config.yaml
model: "image classifier"
dataset: "photos of plants, animals and fungi (iNaturalist)"
train_examples: 155796
image_size: 64
crop_scale_min: 1
horizontal_flip: true
targets: ["class"]
num_classes: 15
arch: "vit"
norm: "layernorm"
norm_position: "pre"
activation: "geglu"
head_dim: 64
fused_qkv: false
bias: "all"
qk_norm: false
layer_scale_init: 1.0
parallel_block: false
moe: "top_k"
num_experts: 8
moe_every: 1
expert_mlp_ratio: 2
experts_per_token: 2
shared_expert: false
patch_size: [8, 8]
conv_stem: false
layers: 8
width: 256
positions: "rope"
pooling: "mean"
loss: "cross_entropy"
residual_init: "none"
optimizer: "nadamw"
lr: 0.0019
beta1: 0.9
beta2: 0.99
eps: 1e-06
steps: 10100
batch_size: 384
epochs: 24.9
lr_schedule: "cosine"
final_lr_fraction: 0
warmup_steps: 1010
weight_decay: 0.1
Rows from block 4 of a small image classifier, named by matrix and row number. Rows with one number within an expert belong to one neuron, the router's apart. Each number is 128 + 32 x the weight over its row's rms, rounded and kept within 0 to 255. All counts start at 0. Numbers have three digits each.
Before each expert's rows are labels from the 100 images, of 14848, where the router gives the expert most weight on average: "colour at peak" is the nearest of a few named colours to the mean colour under the peak; "responds to" is what is common among them. Only what is clearly more common there than usual is listed. The data: photos of plants, animals and fungi (iNaturalist).
# router: router (model.blocks.4.mlp.router.weight, 8x256), inputs 52-103
# gate: expert gate (model.blocks.4.mlp.gate, 8x512x256), inputs 52-103
# up: expert up (model.blocks.4.mlp.up, 8x512x256), inputs 52-103
# down: expert down (model.blocks.4.mlp.down, 8x256x512, transposed), outputs 52-103

# expert 0
colour at peak: pink; white
responds to: phylum Arthropoda; class Insecta; order Lepidoptera
router.0:052116094132131061206111103126122139097111117104085171123155084144142109135125122142106137086102183132109095128095146147098123130131075127114103167187139104
gate.0:125129113123090134196115134157119122124124133083100182131143156154118139176132129169134176170144142088136104178144115113169147070119126142112142084157099113
up.0:157125128221152110109126132158169103150103105131143084105134132108162131065164151114110150121106160151082089146220158107148111147156181114097141120134134080
down.0:148099181172171068142110133116074082117115195146144107104109159101113129128137132076125135191114107132126175138092098086140115174166078190105104109142165121
gate.1:101078186134137128115083232149141118094079161125146131148105042111138177094105127128093147115124180147079162113068157179110059105057058186101120139100145202
up.1:153104145147106115092114148088059073114165118112143155108117107053167177145128122161099087123119119114056162096149175147115140159136089147131066126056162193
down.1:130128106152159132112165117108100181110166108108126129129077111134122138139144157159155099111123107169116107098137117093178201098162071106079097081134121093
gate.2:180092123133123119163124147147102086120043115083114124171048127118131178056144145121111148141229119080135139100135095078160093064142121156122207080148171154
up.2:159085093136161090185104109179094074130062116070098146130065139110109172100133160134109140125215138093120115082137069060167110095156105142106184077170145113
down.2:147112186102119123130107122102151119142099120124115093093124154102189166092135187146137151162093086153176160072104171104169107108152165095154130123160160122
gate.3:104119146094154149129131128140114147104094155147124102133061126060093146121167139135117134216121080154191138113085131145111130128140054149079159134113127158
up.3:110103114112104106184203140174157161149142155103180173131113139164109089158088118114173099109112102162112165075123150113097119094118152134143163110180088111
down.3:131070138098056060202127126120095073101131107134145170130100166080141136122117144124110154123159122092140146149156130100111148108170113141134133175096137189
gate.4:109105136115126122091121069126115099177080110088161146115141197085132159144128151155132131160120113051109093124148093146146132148195130139187137195105143178
up.4:146155137147136130147104187173150137151181195170140147062132103173097098109143134061139134119143142164111163182110168118123097138103148106111174076170105101
down.4:095100159145147100119166072162103084194079137175097110110173166139094081135126108125136121129069142135121108125091148152163067111130093099168092080169114069
gate.5:147115130120093175073109155109134113111118130178185095099167142109138191090171138135142125126131126150135193088146090104090116136106118101122115133069127207
up.5:116148126140124116190163147123059126132087132085089160107121114166121076173072091152082099140128116166145115149104125166113161056138131207115116092154080098
down.5:197140116110155137137153132130127094168121083111123137100126109130117136076101092112150071103091115051125124113138135146122132137153090134169075127133145168
gate.6:127155162144126096126173129115173101137116148167110123128162123133160143128107122197105139094147140161116101127178138128116169166143122128153080184099120169
up.6:140118117086130151126110138200143143152058081110125143198067137127072105151123117150166158130162106151170155157131137150173128070094104153102204062076064101
down.6:060118132136151141134122103108110104151147152128148049127115156103085138149113186138136100122097148059107141092096131166079094152161088150142089160159165145
gate.7:064102171103167154104124108125132112139114160136111113109173107051133144105138093117101136109176151102113183138116122164107133106142127071205092167130187087
up.7:140137163103176081108114133114104097189042189172123097093120130086124148096116149172109103205105146086100063092112149132140086085173098158179128150135128147
down.7:111156115174060093150113099123125121109212108147148102118141144158157099132113183112146104141078062218143145093095118101188137159123171095094150158112137122

# expert 5
colour at peak: pink
responds to: kingdom Plantae; phylum Tracheophyta; class Magnoliopsida
router.5:153145145193100159112127136114149109124200125136101127152180123123130122135169065137154113169110079160113154145146121099190173143104140037106111122154197094
gate.0:134102086144095142131101130059139114139140162143133117078143150075128144132129128158126091122204119111129102119139063128129134138175144162143124155140112115
up.0:139105137129116172144142121104138083168123168142144185024172118105129134141128110160116098137203127079111101119160119137152137085153131175188076132164121133
down.0:162121153139089142152120083182122111180116116102154106162095159123115161098130173178097123188153128171142111100090106073146121119170103144122125125182139172
gate.1:119157111101121168126079106120155114106155110188099098103128068120142191136135158142142132092056150132160078183119146188157124122101109125194125134052155142
up.1:091108141103111113098110081163128102130122118138078100131118103161120091154107137184110132084122113202174067141075115168165110089117121133126187100106098138
down.1:083075087130106135160114102176137142107144112141128153128110142117079118089125156131194109090105141119120070137081106143196052090121143134158187185171157129
gate.2:149170090176156132135119111119163126173155172118082168112116043130053104098154106092148117060132181159142174187103122147150112100128154109129095087132168103
up.2:202078151155114160119122152152127060123105087135121126149126200158083161126105130190181122161168091114149115097136119120116132148188137143153150134091005136
down.2:085159122165129144121102102064108151094100192132105098143153118137153132100186110111133190162151098182143153118132147089184109146077137105141131109133183130
gate.3:100079152099098089113093185176134136112112176176145063113155190108133072149113160125118123114109145136148126070104127182097088087072133167157124159100101120
up.3:114087154105053139114105149146121143114168129113074146155142120066086119211093088132123099130191133121119139151061050122099131140143085116122100141132089150
down.3:090168111137121147129083121158165165110162059130117118150123131096090123135173127070140148147166092174193165129127120150144131121111128086126098107144114076
gate.4:149141162129130141123078118144088090143131114185127100149127152174067070129114155122178144126120085158141135197165056131117140115119152160094113148130187177
up.4:113114070128159171171203134162108150070099091111146149143109102127143197103101157106130161112188171099115159100127159083130138167108128151154172106093074111
down.4:106198097153156083085143117173134102133176205103141082120150137101137112163091123108101084147052154148085139146146176114131069114071110088152071122138127090
gate.5:109158134174083167130178193162033111152103085100116141174107168121131135138091080176086066135152183113112129160123156162081098105129073147097086136130144206
up.5:085122117128092214133151166171126117130134118177154079132136146123160138070163079074131105154140158085140179150126107144077165166047131092127103194106173116
down.5:140158150183155058121131131065105108137117164152154109088082210090139170126190118132142115164151140131158103096186114096103130056094169197112126146145165058
gate.6:156107126115083137161127105060150106132095136139136100100118147091144172123135146121108111070192107099146162130186082129134143121141130174151124134147110153
up.6:147185129128185105140138143179112148128145141131127141152100113137122113118117102116124167181094134136129144161109151121103112162110124072056155080094148128
down.6:121131179123168101111136093105134117104130139165088110116191077116145064146134052087141134078119142092122147169131148186123117093052170134131181151100087134
gate.7:109125117098054127141132131129184113120145129120141177080128141141175150089147145165119111107095123164096113066173160137118162131119104115160115135104124152
up.7:119114072127153110181133134173143093123134116089104107108069111129133144146136198122138192126086145163150151124056133017200120150203115112157127130171180088
down.7:137142178114158091146111093134110124132146086181125155092121094168127139080129164149204119149128052157144098161079091176152102129192114175121162104083145190

# expert 3
colour at peak: brown
responds to: order Lepidoptera
router.3:131126189092160108101139144103114110153094122223151127087112158103150107099105101119130096141101174063103094126218179131096136075136157161170090171117104096
gate.0:123114126096095122090149138110131118130178141176097113091133102151109108110121066121135127132116151103145147144141148135159182095032144071133158140120144101
up.0:105124093108078179155151088144128172108119148119107142117067115133135105144085132104171124108129166111211073152118099089182159150169167132130140096153101132
down.0:109094166180099146086156161135163089139132064101149118157118155121170129110086109122099088078138101161105164105122109096139128115129146126107126156163169159
gate.1:173156149137096131124105114148199079132180100137155117089129090114159165133099162082108105125126083145143163141148157065199132162171133100113142112081166174
up.1:110143143130104093109137160150131136100132149135143094115153148086191135149134119113095158126090105152086115098128164123071157170140154064093119173103179141
down.1:104124137099136107102148160117121079139056059153117141118057147151120070061140088145174124156153140202150101137115048135161056154185167092121123157163152095
gate.2:068070126108166163133159120173104092154168091115117172095155129148114079115139102135184146119154128167120180122152147080220172153147116069181129155127122081
up.2:103138119103132128128135104146098105147182103137068155081168116158130067117138124142181151102135153138136164175156153089196162147104144064158113106130147078
down.2:148143163111138178094137171111156092169090126186133138178098162087092106082081128094108079090197110124082144166202159141147154082126130151114146142082146175
gate.3:180133162109187099125117114192120120106135155158189105136144126107130118145162158083094115098140183115061155138142171157056080172059097119149102111095104169
up.3:165120142152183053149114130145134082105170211158195097097149122096141137127154160090072119104155185102069123120133159115064037148129107133170099134140105111
down.3:136087114113143163086134111080090146129132116057127158158117110155121072155171094117119112103098110136123143111134110098176184097172133099103135120166146036
gate.4:063102108099144164181120128148128163101100109103134113140147129099180173111123186114095216120132112161127076111108129086140087153171148154089149198135166154
up.4:171125138135114081124127109144073116106163153106084139144116074105114048201132058093119057123094154103109180175158144172107143140072098099146112075090107095
down.4:122125136119146143091149150127155098136106123092095119133163090123189094071161106182127226167122125191159112110115111084140135131105134029119193112169125081
gate.5:134137132136176030206101133144098111145111165158141082135067128134091107109190135098157129192111089114128115175141088098135123157176129149056129133122196124
up.5:134136128069084141187107189102106150075124170115164117155119144119124153186108110128145150153137102126153080154130075137073127102104139198079116099122101156
down.5:136085133125128162096145115114108159108103148105149105196120096082123164117119092126139131128138175051078138090100122164088156106070141164096139127151123150
gate.6:118139108058074080137126134113165092180100146191048135085160127147141146147128133143130159148112148079183129122179113175130161137046124107169128065151159095
up.6:215210157159109161142127152120187105128153155137121138101168137123176130159129153127067100131106120131135154132150202124120119149144113112190076048142075096
down.6:140105128115099141109127139129065166075151108071110124181112151150118093122151130167196130138155099141175140147142102155120149109132106077101132132127164069
gate.7:111085087092063141166156103167106180137112177069134111124126121082111092204129093086107106168121136111147134085105067092137175126149165119201144112151171123
up.7:137158179169165173116086146128173125093102117150106087146126124153117144097107168099193200123078096175148126149069135089152081128194152116091087122153117123
down.7:088164137163137158099201145087106084132160119167162167127117163144102098125145140115143143167144144118101159147179155116147159095143209142164069136129109138

# expert 1
colour at peak: grey
responds to: phylum Chordata; class Aves; order Anseriformes; family: Anatidae
router.1:120079111097100130142085084172154165110146167073214080105083105135092135155126139116135114123142154175138062093026106161097068115181111161147166104120116157
gate.0:110122089138119116202156093165126115126100107059114085112086122122188125106127122086127112142119106127131118155110113129088194103129135090100155167084191157
up.0:078121073121164077148116135139138132097077080156109134100145146150087155081148085116091150118139154159120098155140060126162097160104204147111091099152140102
down.0:227099084115137148159107137133131128139142190167156090139126099178100155132108106122138135175141166101139140149171078102087122112147131113170171120103105137
gate.1:169133137170144130149129123170100100120133110155164146124160088069119112167117123085160134141188127081075149163194082129136139135118160153130105101117161158
up.1:181170123099117188085133180112079166131088130085101123179103074127114125112105145149152154135113108176134220161126141143150090136114104111060153086156120151
down.1:095157118164107160106124168137190077143107070108114123169160132135101109097085111144084148134171119107101133077145148165131117107070054123109124151132140155
gate.2:124142097099083160151171145109161187104196155104171131156104098123119089157107135117177079127144107149126195078105124054103139124158156143161088087171095139
up.2:124101157141053090080172136151204112113128115162149072172129131146161115127169193142111144127152116146103097123154139125151117186106104124098192126107081152
down.2:114079102127126179191121136127109176093168126144124126128146039127116100129150084098160075089142150147132144139085141109160151151135122107182089195147122142
gate.3:143134091117101117158121124107167084128147098127162136118080137159106150151119141111146105180139046139146104136151073105162143118177151147171102168104125136
up.3:128115176133104145119070103156100138124185089160150113137162140116106099187138132086159068163195087172153166107105108134116177097099077134139110120079096130
down.3:132121068070153141178148105132091148092167143100123179052093139145079123131140132106155090193116139105121103156153151103152139141183146104139096067153086058
gate.4:120155140096143103107062116134121078116180127158142194089174123149108126168115139134105118119143109115121170105127108128130118085103101143160111115117124119
up.4:075108121119124086089118164115178109100161159142136141142148120123074150153147123138124126117203126170130137116094070097121096117164120182111142144112123130
down.4:117125127162157094156146103061080146136126198123110128132087183165091117171132126147159107190148115136144086135117113087104164082180165155080115117138060122
gate.5:186133129119144141151127174170151131112195118142159052178095150086109129080204129073183121140117105146162179142169139063160135148122181030118137108123128184
up.5:213162122195195102091147112150065145188129179074172109102121135148152087142098134095109055091098174115070145114121221153093106127138120129125103067098135133
down.5:190116121106118073157080093127035115135136185151101097135123131114125073149120152194131079146145120111087108179095144165136131155151070151168099162085188130
gate.6:178134147067144042203063128098174122088174119173124179105133122100114170141133139092150126148079171082097114115168149123115096132129073069137119103113084116
up.6:110121134086100112118075108139131111108151075147122181113157172161155152135147125177138129165134112151101089110137090094146141118090164138150188130162125144
down.6:151137156128107062095152102126131101140148073088131117083118162115138106133151142138153157191072103133163132123129186144117116145208190133157135120103103123
gate.7:116131154126134122075185099147092134154142109181121081100185131077109119114142131151155129161101178122138161161145180123092112156095159094197099147121174097
up.7:149165103172165086151130167114084116124077147066137167182095160136087097164092084136095105156166075111104139154175145117098116080176120142086133065117118161
down.7:126092103093146172187098112143072148138176177121153184120112072148143097172112082115123078063091170099058122136116114133153125096125172124139069105120107123