A small image classifier, trained from scratch: 10100 steps.
Rows from expert 4 of block 5, named by matrix and row number. Rows with one number belong to one neuron. Each number is 128 + 32 x the weight over its row's rms, rounded and kept within 0 to 255. All counts start at 0. After the name is the row's rms in percent of the matrix's.
# gate: expert gate (model.blocks.5.mlp.gate, 8x512x256), inputs 0-51
# up: expert up (model.blocks.5.mlp.up, 8x512x256), inputs 0-51
# down: expert down (model.blocks.5.mlp.down, 8x256x512, transposed), outputs 0-51
gate.76 092 [ 89 125 104 114 173  76 154  82 126 161 149 130  90 144 161 104 120 137 142 109 159  89  83 121 131 158 141 100 168 162 131 109  85 132 125 127 146 164 144 100 131  97  84 148 113 162 123 181  95  47 139 123]
gate.77 114 [174 179 145  88 132 112  91  92 165 121 128  42  97 120 128 123 115 185 132 141 171 154 165 117 120 123 133 128 168  96 107 100  95 105 152  91  37  86 127 111 104 134 101 157 102 175 128 128 163 108 164  93]
gate.78 094 [136 116 141  75 118 188 106  78 102  77 224 101 116  84  95 110 130 202 145  97 183 119 146 126  66 174  92 143 176 145  96  98 127 139 106 155 128 161 184 112  86 129 157 102 160 133 105 181 201  89 156 105]
gate.79 105 [127  80 147  93 155 106 164 151 129 145 162 128 155  56 122 102  84 143 180 140 119 119  70 133  90 137 170 125 164 115  95 167 121 180 128 162 124  91  94 169  77 110 170 162 107 148 121 212 131 117 152 119]
gate.80 104 [137  78 188 104 167 151 124  88 139  93 182  62  82  85 148 158 140 206  80 133 138 189  94 117  80 142  64 144 151 117 119 119 123 134 156  79 105 129 154  77 134 157 133 176 126 178 157 147 189  91 129 141]
gate.81 112 [153 159  93 128 117 130 118  92 113 120 144 151 147 137 122  81  80  90 108  95 137 110 115 129 157 108 179  81  94 110 158 161  85 190  79 137 133 149 174 139 153 126 130 154 147 136 151 187 130 112  91 165]
gate.82 058 [152  97 197 102 126 106  69 114  94 118 153 115 133 100 200 114  82 137 187  85 144 120 122 145 117 153 109 128  95 146 108 105 105 121 155 121 132 109 115 156 124  88 113 165  98 158 162 138 105 158 145 138]
gate.83 109 [100 137  99 129 105  94 154 101 124 156 105 113 143 121 103  72  96 163 163  99 121 103 116 192 126  46 166 113 116 115 130 121 114  94 119 128 126 156  84  84 142 101 135 148 153 133 119 154  99 123 126 122]
gate.84 099 [112 109 134 163 154 160 174 125 134 169  83 108 134  57 128 149  85 143  58 104 140 163 172 201  97 103 142 181  74  66 159  80 153  70 132 140 140 149 126 124 114 133 106 133  99  99 142  99  79 175  90 140]
gate.85 095 [ 62 114  80 158 105 152 119 122 119  72 134 140  99 158 100 157 121 107 142  61 126  77 133 133 114 133  62 174 124 148 142 127 160 112 167 140 180 208 182 120 156 161 174 180 133  91 118 220 122 162 136 175]
gate.86 129 [183 147 137 116 118  84 106 154  90  50 182 137 139 189 154 166 109 139 138 108 107 117 119 146 120 116 136 124 143  77 138 171 124  97 135 131 105 144 166 124 123 126 151 126 130 129 138 162 131 133 166 111]
gate.87 118 [111  96 162  47 159 135 139  76 154 141 128 129 107 117 181 226 132 157 118 110 148 167  89 117 139  54  69 198 143 129 140 140 100 126 156 100  57 134 109 147 118 145 119 139 168 150 118 107 139 148  98 123]
gate.88 108 [146 107  92 156 131 140 181 115 140  69 127 128 116 181 124 188 122 180 108  78 132  87 102 107  81 161  98 148 195  46 131 152 192 191 112 150 142 105 128 150  61 117 173 135 111  99 138 166  98 118 164 151]
gate.89 118 [163 150 130 156 135  75 145 159 145 133 172 154 141  54 123 108 145  89 175 199 127 164 128 107  77 137 210 135 149 148 101 176 130 120 134 166 134 103 134 198  86 138 121 178  60 121  91 164 130  91 145 141]
gate.90 072 [130 144 133 111 155 116  84  97 151  73  76  97 145 185 105  86  89 118 189 121 118 180 137 208 140 137 137 117 117 165 111 146 120  70 182 121 141 129 141 145 174 154 117 141 123 132 112 193 136 191 147 175]
gate.91 127 [166  68  77 135 134 167 155 145  89 121 107 128 149 152 112 125  98 122 132 130  95  77 143 101 136 161 154 150 182  71 141 129 151 178 132 128 162 126 139 145 118 117 144  99 110  79 134 175  86 164 126 162]
gate.92 098 [115 166 164 159 117 147 116 100 112 140 200 146 142  65 149 115 103 149 171 198 102 188 117 111  95 132 216 148  95 174  90 138 103 172 178 161 153  98  94 127 184 103 125 133 149 129 105 129 116 118 130 168]
gate.93 053 [151  83 106 156 102  91 145  82 130 102 186 132 137  97 134 185  80 128 168 169 175 113 132 143 131 131 165 123 106  88 128  98  72  80 111 155 141  97 135 126 147 187 165 174 134  62 140 152 113  99 138 143]
gate.94 125 [181  69 114 146 137  98 171 156 155 166 107 132 111 132 154 113 115 120 124 115  90 128 135 118 121 127  85 136 173  99 192 129 113 167 156 101  87  64 109  87  82 127 149 113 104  94 118 115  87 107 135 104]
gate.95 123 [ 75 114 133 162  91 125 130 193 177 181 156 157 117 118  97 136 117  97 120 162 135 111 156 143 114 102 192  91  57 124 123 154  72 138 107 126 136 154 122 118 116 137 125 151 126 147 122  98 221 122  71 105]
up.76 093 [128 145 130 133 162  89 132 136 153 136  86  99 127 131 122 106  70 130 141 152 148 205 145 190 131  84 130 102 139 185 121 167  43 157  86 139  94 134 125  97 143 124 101 119 115  89 152 146 125  83 137  84]
up.77 114 [223 131  90 137  79 159 101 143 169  82 110 118 131 198 113 125 167  95 164  93 141  51 129 117 169  82  72 104 144  98 167 162 144 117 135 144 111 102 113 145  80 103 137 108  97 123 153 132 164 130 160 116]
up.78 097 [ 90 132 139 137 137 130 146 143 110 129 125 114 126 154 153 138 110  94 169 125 167  75 120 111 126 164 162 126 132 113  98 137 133 119 133 148 155  77  99  84 136 176 170 121  93 130 106 161 120 216 122 120]
up.79 101 [ 86 127 160 144 143 111 153 134 111 160 149 137 173  70 104  78 153 128  98  92 104 178  77 118 106 129 149 135 172  75  91 140 146 123 121 203 120  79 120 138  72 104 147 141 124 131 103 177  62 148 179 102]
up.80 101 [150 141 132  78 136 142 168  81 167  97 145  82 144 123 148  55 130 200 123 158 137  85  63 120 136 139 115 134 140 163 138  66 118 143  89  66 125  95 119 160 136 145 122 129 176 104 144 163 148 111 101 187]
up.81 113 [129 160 122 106 100  94 113 100 117  85 138 152 117 189 109  66  78  91 160 144 113  88  91 165 158 150 177  57 160 117 119 188  57 175 120  82 118 137 132  87 130 138 144 108 170 116 203 155 130 144 148 162]
up.82 055 [161 144  93 117 121 141 155 118 103 121 169 115 131 101 132 139 160 185 120 135  77  63 138 110  74 165 166 131 137 135 119 126  90 149 132 182 150 142 119 103  69 193 155  74 150 118 126 152 118  41 117 122]
up.83 117 [ 74 135 148  94 120 175 102  72 119 115 102 161 115 119 160 101 119 124 143  99 153  81  94 123 153 106 152 126 179  95 108 151 144 106 150 153  73 105 135  59 151 167 146 124 176 130 178  91 144 138 183  91]
up.84 100 [148 148 135 145  65 133 138 168 158 173 141 200 146  91 104 172 130  84  57 150  75 157 157  90  96  95 156 150  99 122 117  93 184 129 165 105 124 122 128 115  71 106 100 141 118 127  95  66 124 117 106  77]
up.85 097 [120 106 111 163 156 150 115 139 108 187 149 185 122  73 138 159  84 130 105 170 126 116 109  93 148 150 103 176  87 152 183  75 130  94  92 163 156 123 113 142 186 205  99  92 138  95 113  36 122 120 127 116]
up.86 137 [ 82 138 151  94 135 156 154  69 131 143 117 120  97  42 127 100 116 146 125 170 171 136 134 109 136 133 150 135  97 167 121  59 121 156 162 128 165 132 114  82 165 151 107 116 144 112 130 131 151 127  96 168]
up.87 125 [132  78 173 108 147 134 105 124 164 173  54  74 107 137 132 162  81 151 144  97 130 102  72 166 158  92 119 133 136 121 159 138 143 159  99 150  82 116  59 155  65 104 144 129 140 141 119 100 129 197 130 106]
up.88 108 [126 171 135 161 127 201 143 115 161 181 130  81 103  91 188  96 129 158 175 137 174 164 132 127 145 126  92 146 102 158 162  85 149  87 124  90  82 104  72 159 181 161 135 149  86 118 160 125 113 134 109 195]
up.89 117 [135  98  95 102 134 165 127 127  93 112 109 145  93 141 157 156 110 148  48 136 121  74 122 149 168 147 130 109  79  76 153  96 128 139 160  81 128 164 157  87 164 133  52  94 153 165 159  77 142 121 115 160]
up.90 066 [166  85 118 168 118 156  88  74 186 148 146  60 108 158  82 136 134 176 107  97 148 193 133  90 116  98  91 141 158 176 129 106 155  84 129  84  70 131  82 145 116  97 128 156  51 129 109 133 124 119 138 136]
up.91 127 [ 46 173 129 107 108 150 122 123 108 169 143 203 136  61 162 108 182 123  60 170 150 185  62  87 109 123 179 213 104 160  99  74 123 110 126 203 196 155  85 182 161 149 155 154 135 135  77 115  65 105  74 125]
up.92 094 [109  93 106 121 203 124 127 140 147 155  31 105 119 151  77 120 116 154  60 102 155  91 134 149 170 133  50 140 191 117 142 119 161 127 103 153 114 139 151 143  83 120 123 150  94 145 153 167 101 194 151 115]
up.93 050 [108 100 130 137 149 133  62 134 104 124  75 124 139 201 120 173 134 129 135 180 133 100 104 113 125 127  74 151 146 162 172 145  75 169 159 120 184 105  88  85 160 121 168 138 115 133 144 104  57 176 128 122]
up.94 128 [167  98 125 172 155 102 101 118 153 100 108 106 142 128 120 191 108 161  93  91 135 112 203 152 100 104  92 126 144 147 200 162 198 124 138  73  64 122 184  93 144 159 133 115 120  92 188  99 157 146 149 154]
up.95 125 [111 122 154 136 139 159 112 152 143 173 158 164 124 136 123 114 128  90 156 139 165 137 118 147 131 100 120  79 101 143  69 170  86 148 119 137 122  99   5 100 124  97 168 127 168 124 121  94 176 162 148  71]
down.76 090 [140  69 109 126 168 188 114 119  66  93 189 155  87 135 166 117 113 121  91 153  95 134 143 143 152 113 144 137 139 170 175 141 130 143 140 144 139 134 155 122 125 116 136 121 104 145 136  92 117 112 197  96]
down.77 118 [124  85 203 101 156 160  87 154  68 114 127 117 126 136  81 155 120 116 105 146  52 159 176 169 138 132  86  76 108 126 111 184 111 144 137 125 125 141 100 110 119 148 129  60 151 119 136  85 185 154 144 109]
down.78 097 [160 131 155 183 172  59  75 144 159  93  86 150 135 145  58 122 127 128 106 126  99  97 151 120  95 127 137 108  97 126 114 128 185 102 117  97 168  98 101 149  89 137  91 139 171 159  93 140 118 157 150 170]
down.79 102 [147 131 149 161 156  99 132 115  71 143 151  68 118 155 128 143 122 142 161 158 105 168  77 136  60 126 122  82 105 152 118 155  60 118 128  82 141 158  76  99 125 153 140 138  87  94 127 173 166 146 154 121]
down.80 099 [109 119 200  95 165 131 109 104  85  81 136 123 130 132 154 118 102 154 153  89 152 164 133 138  99  91  98  89 132 185 146 163 144 130 144 140 132 149 130 126 125  80 158 124 129 130  89 185  95 183 128  83]
down.81 111 [160 108 150 175 138  92 134 174 151 177 122 126 172  88 147 189  82 102 125  93 145 145 156 148 178 143  91 115  69 114 154 132 156 114 143 127 173 104  90 104 102 105 166 114  81 167 171 106 130 123 151  89]
down.82 055 [163 157 175 140 131  80 109 140 144 165 142 111 142  90 175 107 130 156 163 151 215 108 126 135  90  88 135 122  80 162  48 124 131 101 167 144 163 137  87 109 170 133 129 120 142 168 108 122 167 166  70 177]
down.83 114 [143 113  54 146  84 134 177 117 125 117 130 133 142 104 120 120 112 134 134 155  77 125 125 142 150 179 186  93 147  78 149 101  80 162  83 171 110  45 114 158 118 176 120 128  87  86 126 142 138 129 147 190]
down.84 099 [ 88 151 182  73 166 103 143  66  88 143  73 143 171 125 153 130 143 179 120 135 123  90 127 105 143 128 152 156 155 135  71  89 117 200 139 134 155 177 131  94  63 135 119  98 185 132 112 129 109 140  89 128]
down.85 093 [ 77  67 138 129 149 134 141 165  86  74  96  89 104 159 146 155  99 143 155 139  99 136 133 141 137 105 117 109 111 139 182 162  57 123 151 188  99  99  81 114 135 103 106  95  83 116 153 117 112 177 168 101]
down.86 130 [165 136 155 106 165  75 119  80 159 152 144 143 199  75 175 137 101 110 129  76 160 143 137 138 118  49 135 129 130 193  91  84 128 148 131 179 122 188 168 101 130 115  92 162 152 146  55 134 112 189 108 114]
down.87 124 [ 93 102 172 140 152 135 114 176 159 126 174 151  78 117 146 176 116 131 137 113 116 142 125 143 102 159  80 144 125 103 117 113 184 125 185 145 153 105  94 159 133 130 170 107 139 157 167 119 163 155 131 141]
down.88 108 [ 73  78 162 173 114  89 115 165 102 138 180 140 131 153  83 105 196  99  91  76  95 151 112 142  92 142  66  98 178  84 150 140 140 159 134 150 141 162 119 101  76 125 131 151 139 157 116 119  86 136 113  90]
down.89 122 [131 132 123 139 122 148 114  96 155 172 149 126 116  87 120  82 154 158  88  88 150 122 174 123 118 105 140 118 179 128 123 134 205 105 155 158 121 109  95 142  58 127 112 142 139 151 110  74 174 113 136 135]
down.90 068 [146  33 147 126 169 130 127 143 115 122 151  55 154 193 125 106  48 179 158 116  92 154 138 181 140 125 158 115  60 126 141 129 106  90 129 140  93 104 130 104 209 112  90 117 141 151  97 136  93 124 118 214]
down.91 124 [165 123 184 136 102  92 119 153  76 123 100 122 110 158 100 109 119  92 141 115 104 142 189 154 114 124 185  74  93 158 174 204 133 157 137 109 158 159 140  82 143 103  88 100 196 136  69  77  77 160 113 113]
down.92 096 [123 142 169 154 128 144 145 152 111 179 139 152 131  79 164 154 171 128 185 173  91 134 117 103 131 122 121  54 119 146 117  99 124 142 108 145 116 123 114 229  90  91  83  27 120  68  91  78 133  68  88 112]
down.93 049 [129 126 131  98 135 125 152 102  90  67 102 165 104 129 118 126 137 143  79 120 147  94 163 139 104 120 125 167 116 166 191 102 162  87 158 129 108 186 158  95 146 128 182 132  83 111 123 123 133  94 156 115]
down.94 122 [112 186 112 169 108 102 103 153 181 171  93 166 130 139 124  86 180  81 124 119 102  80 106 100 140 176  90  98 157 108  96 136 161 152 114 104 111 123 131 122  60 159 108 114 170 102 156 140  82  72  64 154]
down.95 124 [194  85 115 155 106  22  86 131  86 127 146 171 145 105 102 179 123  89 153 127  95  94 165 164  92  88 135 100 127  85 163 176 134 127 131  93 157 182 140  96 126 149 152 121 122 174  68 164 182 128 106 175]